A small multi-label image tagger, trained from scratch: arch repvgg, trained on photos of plants, animals and fungi (iNaturalist).
Rows from block 14 of a small multi-label image tagger, named by matrix and row number. Rows with one number belong to one channel. Each number is 128 + 24 x the weight over its row's rms, rounded and kept within 0 to 255. All counts start at 0.
After each channel's rows are labels from the 100 images, of 14848, where the channel reaches its highest value: "strongest on" is what is common among them; "colour at peak" is the nearest of a few named colours to the mean colour under the peak. Only what is clearly more common there than usual is listed. The data: photos of plants, animals and fungi (iNaturalist).
# c3: 3x3 conv (model.blocks.14.c3.weight, 144x144x3x3, each kernel summed), inputs 96-143
# c1: pointwise conv (model.blocks.14.c1.weight, 144x144x1x1), inputs 96-143

c3.106 [138 140 125 125 124  97 127 145 113 160  86 151 156 136  80 103 142  86 114 133 116 128  98 182 165 172  76 109  82 125 131 113 105 175 154  84  81 137 157 155 112 138 155 128  83 161 125 118]
c1.106 [132 144 130 128 114 104 137 165  94 172  98 107 119 101 159 172 167 114 111 151 102 115 102 136 125 160 144 125  81 100 159 110 172 165 155 100  84 117 116 116 124 102 102 132 106 124 139 124]
strongest on: class Insecta; phylum Arthropoda; order Lepidoptera; family: Nymphalidae
colour at peak: brown

c3.79 [114 159 123 102 138 111 126 120 169 114 153 129  87 145 143 145 119 107 109 118 133  87 163 167 126 107 140 113  99 143  94 114  93 109 145  93 161 119 136 166 108 165 129 114 131 132 130 128]
c1.79 [114 171 102 135  97 122  91 122 149 124 135 132  77 131 140 125 124 111 137  76 169 130 161 141 124  80 122 111 107 137 109 116 109 151 194 124 164 120 117 159 111 142 105 105 121 159 145 105]
strongest on: order Charadriiformes
colour at peak: pink

c3.80 [134  95 108 124 107 130 126  92 109 106 108 104 129 138  93 145 110 135 132  95 125  94 102 139 141 138 110 138 100 116 144 126  66  89 130 110 102 126 137 127 113 102 111  85 148 137 113 141]
c1.80 [142  96 105 145  85 133  81 126  93 117 128 111 105 116 142 116 114 112 139 100 104  94 149 158 137 161 109 112  98 175 130  97 105 119 149 128 135 132 124  86 110 114 112 179 130 144 109 101]
strongest on: kingdom Plantae; phylum Tracheophyta; class Magnoliopsida
colour at peak: brown

c3.123 [159 139 152 136 123 163 162 103 140 133 131  98 107 101 152 117  56 118 116 145 116 137 102 111 122 134  62 112 135  85 147 112 120 120 178 125 182 100 126 115 127 136 157 125 146 166 110 113]
c1.123 [133 154 163 137 150 126 162  95 116 160 145 112 105  90 157 130  72 103  69 145 119 136 113 127  99 122 121 107 154  84 171  91 127  99 114 123 111  73 141 137 142 141 154 149 138 158 125 110]
strongest on: class Insecta; phylum Arthropoda; order Coleoptera; family: Coccinellidae
colour at peak: brown

c3.75 [118 136 165  93  93 112 134  94 113 144 135  90 108  93  93  90 110  99 163 124 118  89 113 124 129 131 137 155 124 134 156 125 155 127 101  87 119 110 156 111 100 108  65 109 127 129 131 155]
c1.75 [149 120 175 132 102 126 128 143 139 126 144  89  85  73 133 104 144 104 109 121 110 115 125 114  99  93 130 111 128 139 168 106 134 146 137 111 102 147 144 131 118  90  97 114 109  89 118 162]
strongest on: order Pelecaniformes
colour at peak: brown

c3.96 [135  81 111  71 133 104 113 164 129 117 157 138 161 125 128 129  88 133 153 144 151 147  94 147 132 102 118 107 140 117 100 145 127  52 110 124 149 114 151 117  91 114 101 140 129 119 136  91]
c1.96 [ 60  76 131 109  95 145 124 135 135 115  88 122 164 101 152 128 108 124 124 124 122 130 103 158 138 117 108  99 134 116  93 141 128  80 150 134 120 120 142 137 118 116  78 125 114  94 133  92]
strongest on: class Insecta; phylum Arthropoda
colour at peak: brown

c3.4 [159 131 171 133  82 137 116 106  89 130 151 122 108 139 110 166 102 128 115 171 144 128 137 118 126 164 120 101 132  98 121 145  70 124  84 165 108 141 110 143 128 179  99 103 101  60 103 114]
c1.4 [133 138 155 119  77 109  76 114 128 123 142 125 138 173 134 176 137 147  96 161 162 148 155 130 144 148 115 112 134  83 108 136  96 102 115 135 134 116 128 158 124 160 142 168  96 152 133 122]
strongest on: phylum Arthropoda; class Insecta; order Lepidoptera
colour at peak: brown

c3.88 [ 96 120 186 157 172 118 157 116 148 121 107 117 194 159 111 135 136 151 136 131 120  90 110 117 126 159 161 145  94  93 123 175  94  92  68 137 108 147 134 120 168 163 170 104 114 120 138 132]
c1.88 [110 151 140 107 131 155 168 135 147 130 106 128 188 125 117 126 177 172 128 114 120 123 123  94 141 130 125 107 109  96 121 141 116 114  63 116 149 155  98 126  84 127 198 121  87  89 126 129]
strongest on: phylum Arthropoda; class Insecta; order Coleoptera
colour at peak: brown

c3.110 [108 106 108 112 138 105 134  80 149  84 108 115  86 111 115  64 122 163 113  84 116 119 148 159 101 132 156 151 126 123 157  79 163 113 123 121 132  84 140 104 116  95 154  91 130 141  74 112]
c1.110 [123 120 163 147 107 175 140 127 179 121 122  66 109 123  92 110 108 153 131 113 116 138 124 131 129 130 127 141  73 138 136  78 114 158 141  92 101  94 105  84 145  85 142 138  67 121 115 127]
strongest on: kingdom Plantae; phylum Tracheophyta; class Magnoliopsida; class Mammalia
colour at peak: brown

c3.34 [ 93  95 138 136 122 132 148  93 124 138 142 140 145 156 106 106 132 156 110 131 118 168 113 136 124 217 131 113 117  98 105 151 141  78 117 111 127 126 176 152 102 110 142 127  79 116 119 151]
c1.34 [ 96 134 130 158 147 114 143 130 118 101 137 141 119 192  92  96 129 155 151 150 112 192 108 110 134 168 133  90 104  98 143 131 133 125 131 129 129 159 123 116 168 173 166 121 166 149 104 131]
strongest on: class Insecta; phylum Arthropoda; order Lepidoptera; family: Coccinellidae
colour at peak: brown

c3.113 [ 99 132 125 122 110 147 134 133  94 135 103 118 152 124 149 143  84  96  95  98 129 138 110 109 133 116 114 148 129 151 115  98 126 119 147 145 155 115 121  96 153 136 177 118 112 190  87  98]
c1.113 [ 97 144 151 157  72 132 130 114 106 126  97 113 148 140 165 127 104  63  80  80 113 118 140 108 122 162 104 152 124 149 125 114 113 130 113 131 154 101 114  77 159 134 106 130  98 161 109 119]
strongest on: phylum Tracheophyta; kingdom Plantae; order Piciformes; family: Picidae
colour at peak: brown

c3.115 [156  73 133 151 149 164 118 152 130 160 185 135 151 136 103 115 111 106 162 111 110 118 138 189 139 122  91 117 106 102 129 129 134 181 173  85 149 125 123 116  72 132 137 107 131 149 122 140]
c1.115 [143 147 159 143 128 150  95 121 119  96 197 103 187 111 107 136 124 134 165  67 188 134 117 142 150 161 105 125 123 108  95 160 103 128 159 120 169 122 135 146 120 106 155 102 121 150 124 100]
strongest on: class Insecta; phylum Arthropoda; order Lepidoptera; family: Nymphalidae
colour at peak: brown

c3.10 [123 153 169  75  94 137 141  90 131 169 118 128 136 128 177 116 149 134 114 101 135 131 122 126 137 115 130  79 110 143 164 164 129 149 127 140 133 138 123 132 115 153 132 117 101  53 152 115]
c1.10 [115 138 146 134 106 129 134 120 197 164 103 176  77 138 143 132 116 129 160 149 111 147 114 107 161 148 148 130 140 140 126 121 133 144  94 140  87 122 175 120 140 141 173 166 116  93 115 158]
strongest on: class Insecta; phylum Arthropoda; order Coleoptera; family: Coccinellidae
colour at peak: brown

c3.48 [117 189 146 144 126 104 126 137 134 139 133 134 111 138 132 132 106 138  91 130 127 158 145  75 104  97  94 137 118 153 124 144 147 134 127 168 138  93 132 136 145 156 120 126 131 113 132 127]
c1.48 [104 134 130 117 104 126 153 130  74 164 127 129 125 137  70 109  94 148  93 145 109 122 106 101 116 114 103 128 144 148 135 125 147 115 128 124 136  81 119 137  99 147 106 120 119 137 111 129]
strongest on: kingdom Plantae; phylum Tracheophyta; class Magnoliopsida
colour at peak: brown

c3.67 [108 140  93 149 120 142 142 106 106 134 139 134 116  82  92 100  83 129 112 110 157 122 133 164 115  93 129 143 116 142 133  98 155 134 103 172 116 114 152 156 152 116 112 137 136 101 141 128]
c1.67 [128 150 100 150 141 155 105 101 129 107 142 140 127 122 133 128 118 129 122 158 160 160 119 149 146  91 148 122  94 118 115 118 106 113 136 201 113 131 150 111 164 109 154 104 159 150 134 127]
strongest on: phylum Arthropoda; class Insecta; order Lepidoptera
colour at peak: brown