{
  "model": "multi-label image tagger",
  "train_examples": 77898,
  "arch": "repvgg",
  "activation": "relu",
  "depths": [4, 9, 4],
  "kernel_size": 3,
  "widths": [64, 96, 144],
  "muon_scale": "original",
  "momentum": 0.95,
  "adamw_lr_other_params": 0.0019,
  "grad_clip": 1.0,
  "ema_decay": 0.99,
  "weight_decay": 0.004
}
Rows from block 2, named by matrix and row number. Each number is 128 + 32 x the weight over its row's rms, rounded and kept within 0 to 255. All counts start at 0.
# c3: 3x3 conv (model.blocks.2.c3.weight, 64x64x3x3), inputs 33-43, a 3x3 kernel for each
c3.44 [109 138 128 130 123 161 135 111 132 195 102  84 170 155 136 140 103  98 109 140 214 129 127 153  93  94 104  67  58  98  92 113  88 166 144 148 142 147 115 162 147 129 173 153 137 122 223 120  41 102 160 179 208  73 135 179 110 164 159 150 126 118 130  86 110  92 122 119 146 117 113  82  69 114  76 165 148 190 154  84 142 137 125 160 148 146 123  96 146 140 116 114 117 229 204 191  93 149 117]
c3.45 [ 91 108 152 100 135 132 111 126 166 172 145 126 191 156 109 127 144 102 127 112 130  98 113  94 122 125 137 159 182 101 111 150 162  73 173 106 108  94 134 106 151 127 142 123 108  64  92 100   0 183 166  64 229 141 126 145 111 132 112  98 146  73  96 103 147 143 120 119 146 109 165 224 150  99 146 130 117 154 132 133 133 113 122 116 120 109 176  89  97 134 122 127 114 116  97 159 117  85 137]
c3.46 [150 156 133 207 194 100 144 192 139 106 112  83 155 103 109 123 126 146 109 119 111 150 104 109 130 111 138 142 185 188  95 127 160 103  81 109 104  87 106 113 128 110  91 131 171 149 189 122 208 199 179 127  83 116 125 134  79 120 102  73  89 101 121 193 142 105 118 124  81 103 111 114 118 147 166 108 119 114 120 138 130 128 134 131 154  81  80 161 135 129  85  71 122  94 101  98  80  34  62]
c3.47 [ 77  69 125  97  91 149  75  89 139  44  82  71 136  89  96 123 125 115 201 194 146 167 179 140 144 132 113 106 143 110  88 119 143 140 148 139 168 122 116 136 123 117 153 127 142 157 139 106 149 145 125 157 197 142  67 109 109  98  90 149  74 100 189 169 167 126 151 138 117 157 130 139 150 165 132 139 144 137 103  85 105 137 165 131 121 130  70 115 152 148  82 141 118 100 153 135  95 166 192]
c3.48 [ 76 112 114 113 115 105 152 137 108 148 152 157 157 148 124 157 177 167 150 124 130 120 115 133 133 103  85 111 159  92 124 147 109 136 133 169 142 149  91 115 135 162 108 114 171  98  91  83  50 101  72 105 156  72 110 159 119  92 117 146 141 120 102 114 121 109  99 131 111  92 110  96 107 134 152 106 151 153 120 104 148  82 100  93 111 114 103  99 129 130 133 166 127 119 144 131  46 119 135]
c3.49 [147 144 155 110 143 140 131 124 128 142 166 154 108 131 123 172  97 159 105 114 126 146 105  89 152 104 139 135 133  96  23 110 120 173  78 104 153  74 150 136 167 194 119 105 138  98 135 100 103 108 156 197 122  96  55 122  95 123 107 140 153 106 107 129 133 132 141 174 146 132 199 183 134 113 201  77  88 170 106  91 148 141 142 163 139 114 133 144  95 103 137 167 182 169 140 124  96 135  84]
c3.50 [125 144 148 124 127 175 126  97 199 155 125 121 139 129  91 142 125  92 111 111 103 127 117 142 132  88 128 130  74 103 108  83 110  71 109 190  97 124 167 161 129 165 140 122  70  58 159 130  30 127 192 106 120 167 165 130 109 158 138 108 168 111 181  95 148 125 116 130 148 148 110 160 114 107 101 142  82  90 101  67  94 155  93 189 128 128 142 110 119 124 147 148 131 170 165 113 112 169 100]
c3.51 [103 111 129  95 116 124  96 100  90  77  92 137 145 146 108 176 128 113 136 147  98 140 116 119 107 117 144 148 164  98 164 132 166 145  90 152 126 151 122 117 104 121  93 164 152 105 107 105 120 134 170 142 135 108 172 145 155 168 115 130 133 131 155 171 119  81 103  81 151  59 126  69 129 133 145 122  74 126 139 140 118 147 140 146 125 153 152  78 157 151 177 160 179 128 115 100  81 108  99]
c3.52 [130 158 129 166 154 146 195 171 139 139  88 114 158 137  78 158 145 158 134 137  94  73 114 112 153 134 139 110 129 123  90 141 104 127 138 112  88 115 128 106 138 146 142 152 180 107  90  95  80 108 115 113 198 155 172 161 133 179 172 130 159 154  82 176 178 152 128 161 154 141 159 130 151 178 159  57 153 155 130 111 130 129 143 130 114 153 211  85 119 125  60  79  89 110 121  96 110 108  97]
c3.53 [115 105 128  81 114 135 142 123 176 105 185 135  96 166 160 138 116 134 117 174 139 117 107 134 132  66 141 125 131 128 188 139 140 110 116  91  94 109 125 103 114 155  91 108 100  76 100 105  73  86 175 102 108 158  78 128  98 141 148  84 153 115 121  94 122 128 104 108 135 108 159 173 146 102 110 123 104 119 116 147 118 193 105 103 140 117 135 127 138 140  97 111  96 108  85 104 165 160 138]
c3.54 [ 91 117 116  88 139 115 103 119 166 131 170 108  93 116  97 124 161 137  97 126 114 142 145 134 156 158 138 123 111 111  90 173 116 117 106  85 133 111 156 133 127 153 108  95  99 109 178  91  81  82 101 175 140 162 137 139 136 207 224 165  85 156  92 123 147  88 184 197 152 137 109 175 124 144 101 139 137  88  83  89 101 104  67  53 120 134 126 154 146 142 104 146 130 166 148  95 136 129 148]
c3.55 [129  92  92 134 127  89 177 209 117 158 122  72 143 148 101  91 103  82 152 102 171 139 131 191  63 155 143  61 122 148  82  79 160 109 116  95  97 128 142 130 124 131 108 170 143 122 111 165  85 137 139  86 165 137 132  75 131 164 116  91 150 179 101 160 199 183 167 131 128 101 128 105 118 120 131 126 111  97 213 151 123 109 154 141 167 143 132 135 141 111 104 109 119 155 130  98 175 153 152]
c3.56 [152 132 131  94 162 112 133 134 170 140 123  73 130 124 120 125 140 202 146 144 146 128 139 121  80 101 125 178 118 137  87 106 100 121 172 146 134 161 105 140 122 112 122 121 123 123 118 124 129 124  99  91 120 129 100  87 139 149 112 156  93 161 169 178 195 181 118  94 142  64  70  89 130 110 122  98 127 115 128 123 122 116 180 126 195 158 146 185 183 182  96 109 111 125 171 192 147 201 167]
c3.57 [112 145 121 113 115  97 155 120 149 176 114  80  92 120 130 101 114 129 139 122 142 120 121 138 119 128 149  71 110 173  70 156 159 135 182 109  91 109  97 113 132  98  99  60 106 182 129 129 166 146 160 150 141 127 165 123 116 119 105 127 141 119 112 130 142 115 115 113 164 157 128 138  95 110 149 135 138 131 129 159 142  99 116 167 180 121 136 186 116 125 143 171 123 140 126 152 175 176 164]
c3.58 [137 158 165 130 129 151 115 146  99 137 114  95 100 106  93 109  84  89 144 119 169 163 140  97 201 138  91 163 115 101 183 153 136 159 144 133 118 134 122 135 118  85 150 130 118  97  73  96 121 134 165 123 124  91 127  97 146 115 129 174 175 164 164 128  76 109 108 104  91  81  74 102 112 184 169 116 100 148 125 117 159 146 143  65 104 101  84  33   0  99 138 154 148 109 120 123 107  58  94]