Weights of a small multi-label image tagger: muon at rate 0.012, 149.9 epochs.
Rows from block 14 of a small multi-label image tagger, named by matrix and row number. Rows with one number belong to one channel. Each number is 500 + 25 x the weight over its row's rms, rounded and kept within 0 to 999. All counts start at 0. Numbers have three digits each. After the name is the row's rms in percent of the matrix's.
After each channel's rows are labels from the 100 images, of 14848, where the channel reaches its highest value: "colour at peak" is the nearest of a few named colours to the mean colour under the peak. Only what is clearly more common there than usual is listed. The data: photos of plants, animals and fungi (iNaturalist). In brackets: how many of the 100.
# c3: 3x3 conv (model.blocks.14.c3.weight, 144x144x3x3, each kernel summed), inputs 48-95
# c1: pointwise conv (model.blocks.14.c1.weight, 144x144x1x1), inputs 48-95

c3.48 097:493495508500504531527502482465484462532459526479485472497535477546503470441462525501507481505483518536468526534476551503509538489470496493480493
c1.48 098:434436493477501515479535468470515516511487511449495465517527491479477499475464521536473494485472497535470472511505537501491476477503500500475499
colour at peak: brown (50)

c3.4 106:520466489480454490511476518489489523498527479480455524537531511514561521476520508487483495534515508500495503512481519516494510544529484472500571
c1.4 095:524481496473472524530464488499488518482521468508476511539558479519521500465493483480503528507489483496521493513514490543498499561480469503501539
colour at peak: brown (48)

c3.10 098:539531523514496478492481500514445510490506513460541527524512526501511492470529499554469498489524485468527492486486483433480499524512486490474491
c1.10 096:515501554518493493515495523492478554518538501477516496544478489511504486512537474511503495490535490531501521478463549498517492493484490471495498
colour at peak: brown (52)

c3.115 099:461510519457465525478504496498439483473495518515542445482515508481516457499501495459495522509533477499469513518464532517494471484500473535503483
c1.115 106:467497500493461513479512476482493497493495522503520486481510547504531494541538455441491482520469486494474472485489530508500479537489498499464493
colour at peak: brown (68)

c3.75 097:505498492483495501461492440549505494511507528471498546520522502493505501467484473471488453505481493526486544479499528488486520524500439498492509
c1.75 102:555509515471506525510480492505533482553510495512487460476496480494512500482491457472495466518505511509438536483459503483483495508479440535455514
colour at peak: brown (49)

c3.80 082:483472491514498487474515459549492495463497511504518478464466468491491483478511489495526526537524439484510518491553557469499508451478535471486497
c1.80 094:484513502470539450540493492554511513522515459506463495509497497496488506510511485473480470474484441470512510490522514471473472462482492504481504
colour at peak: brown (53)

c3.113 105:490513459478496513521493489477518498508498456480500523516527538473481483449520476517485448498498499491518489530501475481517500522476452522513492
c1.113 097:475509467536530506492470458501485485516477484484498481502530516516528508466487505523514464526491496508500513490499498480527498543509485496497473
colour at peak: brown (48)

c3.106 111:506479473461514466458501478512478516455487508496494506524493490521468513485506465537513506501513498508466527469497520526507453471506535514468491
c1.106 101:490472505502533498483513481531458505480480500499528485499489459505435494497485473535473464542520507514473518481510511488491473468514466559508500
colour at peak: brown (49)

c3.110 100:513498488508513522512492525475483496529514476510479456502491480486469482481489532463490496472530484488523489484530463487472508427501487515510479
c1.110 095:514547497490519513477497498499491518488500472507484470473493484503462510455529502487490497511515501486483524497569496455465523472515477498491509
colour at peak: brown (58)

c3.123 097:499492510440499463515493478449461551483498488477475548469488514462503491518478507510490496490496480496497517513508454521480476486480470512466511
c1.123 099:477499534444490517488501514454515505482504494492492546483501498479459472480519499489502488495487499469457501539507459520504467465547520496536499
colour at peak: brown (53)

c3.91 108:502511503501518478497478514494438509498504527532494498496493481520495515488482456440484513475462446444471491490477466499451501511473510559500466
c1.91 107:460488488524456491464486500499483522516533545531494513478512532499509523477503518446527488497436499511440499497473485519475510500460485522489452
colour at peak: brown (50)

c3.79 111:491509484505511499509512527491487501505504522491523518492488502512487489475512487497516495468474542526549522497481501482437487471493487470501474
c1.79 093:471490499502471506495499509473533540496472503496482504473483477485483527485527515468509493448451538494500467499465517513466502465525499488487477
colour at peak: pink (33)

c3.129 096:495510518524538507495499443449483482460460477489490507512490500488446499514518489522501527445477498506491506475523459470481473477504516499509475
c1.129 098:479470492507504489532477501485466483484427493486539462503515538496499530512489454516502506480524541501463491489535469460505495494475557540501515
colour at peak: brown (55)

c3.67 102:479519495517524484529542524518503510453490530488501515493458516518488495525490472526493507483524523461496470516491467522518496532515492518508500
c1.67 102:490510474469496504566512517514501533465536556518489506498451496520484480500500504506454480498501547486576476493472480480511485511506518495541520
colour at peak: brown (52)

c3.34 094:498494488505482529470488476499506497499524475505521482463500497503504527504532464481456500531511521530457485458550514515516496457486477512546532
c1.34 101:502483521530525525507519474520473481475494511481523478501546500548465478488495493553474485504554531514470523476509462491508493511508500488511518
colour at peak: brown (54)

c3.96 106:501566504459515460523523512505489462477483522483525486469514496485492534493479475505525467508499502508491486456554526482485443515509483479534506
c1.96 090:504465510493526488476532522512470504463479462498535464451484470480520515488471498517491449481496447524500494477549497515481458472545512490519480
colour at peak: brown (51)

c3.88 099:509469538482518487506488532514476485526493492511476515507552475529522513465529501516498468530547479465499516487504513503504523517504513473512490
c1.88 096:480470501491469522507475519487494506509539502482514516507478514524476559513510507489468470520483496530473504465484504521461503491495505494459463
colour at peak: brown (53)