{"model": "multi-label image tagger", "dataset": "photos of plants, animals and fungi (iNaturalist)", "train_examples": 77898, "image_size": 32, "crop_scale_min": 1, "horizontal_flip": true, "cutout": 0.4, "arch": "repvgg", "norm": "batchnorm", "hidden_act": "relu", "depths": [4, 9, 4], "kernel_size": 3, "stem": "deep", "widths": [64, 96, 144], "num_labels": 75, "init": "torch_default", "optimizer": "muon", "muon_scale": "original", "learning_rate": 0.012, "momentum": 0.95, "nesterov": true, "orthogonalizer": "newton_schulz_5", "adamw_lr_other_params": 0.0019, "max_grad_norm": 1.0, "cautious_weight_decay": true, "ema_decay": 0.99, "max_steps": 22800, "batch_size": 512, "epochs": 149.9, "lr_schedule": "constant", "warmup_steps": 2280, "weight_decay": 0.004, "adamw_weight_decay_other_params": 0}
Rows from block 11 of a small multi-label image tagger, named by matrix and row number. Rows with one number belong to one channel. Each number is 500 + 25 x the weight over its row's rms, rounded and kept within 0 to 999. All counts start at 0. Numbers have three digits each.
After each channel's rows are labels from the 100 images, of 14848, where the channel reaches its highest value: "strongest on" is what is common among them. Only what is clearly more common there than usual is listed. The data: photos of plants, animals and fungi (iNaturalist).
# c3: 3x3 conv (model.blocks.11.c3.weight, 96x96x3x3, each kernel summed), inputs 0-95
# c1: pointwise conv (model.blocks.11.c1.weight, 96x96x1x1), inputs 0-95

c3.6:535446479499451516492491478454469484505512526468487503458542500516502490562534502504499520529480502525464521476542515495517468534492481523497480470509494509492452478502523468514510510509465537510523495513504477546512500480501503458478476481511491525490507460480472469462468450501461478503
c1.6:500542498491479487525499482470524523510503533474478461480516496485503506544487499500484515507526495538497501495523493543494483538520493519501463499520515444499473459506491464545512504477495523512517505492514465546493466471452474453465458448475480503463483476513495494506452473501447480470
strongest on: class Aves; order Anseriformes; family: Anatidae; order: Charadriiformes

c3.39:494455516492498479522465448472503544495491489482484499465482517471461509492491471478497542509483487436491525513536478451477479489541479527502517488519450516543502477491502522461453487503518525478512497493470462504495527524462513520483525542501506502471516499455527466507499503501453488507
c1.39:487473517481503516571474508468498484495480524533490478481496467500481494476478481474523480521455503446506526458541486494522485509501486518505540519556461472516479514499454481431465495514505504472524527502461496472510536506509532500486521490514501474492508502455511471511486526452494489491
strongest on: class Aves

c3.10:531491523511523460503522518531501525513487484506465495521480459466477495473511491484494513516501531462486505549530502493504496465499525473497493483505478479527522480534493471448515470493491483540502470479504478483491462503481507447474521444445492554456471474459477496505546494518514466513
c1.10:474485513504478494538546496518494502512461478538476499546499479487497469491517482476484513528496504459496510574512510465505509476485481488538516493516470481503523492477508480489539482506469493549486469470523438475531439491482465454504518482487465520528484512494494513470486497526544491521
strongest on: class Aves; phylum Chordata; order Passeriformes

c3.37:484514479478452492516496509488511510506552547495483496477481530527515539516529514497438513523511527490501519493502487498533549554526503508462487458452506511514473478524526488486528515494478489455502472475474429480473476490508492488500501533537509481501519542467507513485522531521507475477
c1.37:514528496468501523490484539442478525474534553471512505500478508518521519499543488489463534512495497479483496486510518529467511518484493505489502478489492506504547493520506486519541530511519492500486515463461467511516497515546475475500522536532438523501500562476522530499493512547545482465
strongest on: phylum Arthropoda; order Lepidoptera

c3.14:536503521505485501518524492491470499460498481512501478514504508440536507476478498494495518510486467478500523514509480501480532493525499492560516483533550490537463499537483531536521490499499489473458522536489522482534472518559470499551513541465476528474476496510454515537468509503488522472
c1.14:532484486471469504496547488483480469461510514526499465518514496446511494494455529478472493516511466497474500505493489483477510463518521501561476471539540489483451485546522514489500466496542482517541488496484501518535485541517462519511535511467488541492472499479459516502470502486486506463
strongest on: class Aves

c3.27:490474480496462516494513514486512465525511495519531539451480451506539523502476477463467458515475514536536490495491488509528533512506474520508520487473516496452496491471493518481519503519501531513482556470480516561556475484463480536475489526466467530500504520520522485505493469497512534509
c1.27:504462482515483480502466521541485517504501521528502582457460469521536529504493472484513476521503520564528507508473471491504503481533498519516484483490515476429502495476511507513509503518498494482459524490486508527544474506481523538470483503499526533506481529507508476505519487499477515566
strongest on: phylum Arthropoda; class Insecta; order: Lepidoptera; phylum Tracheophyta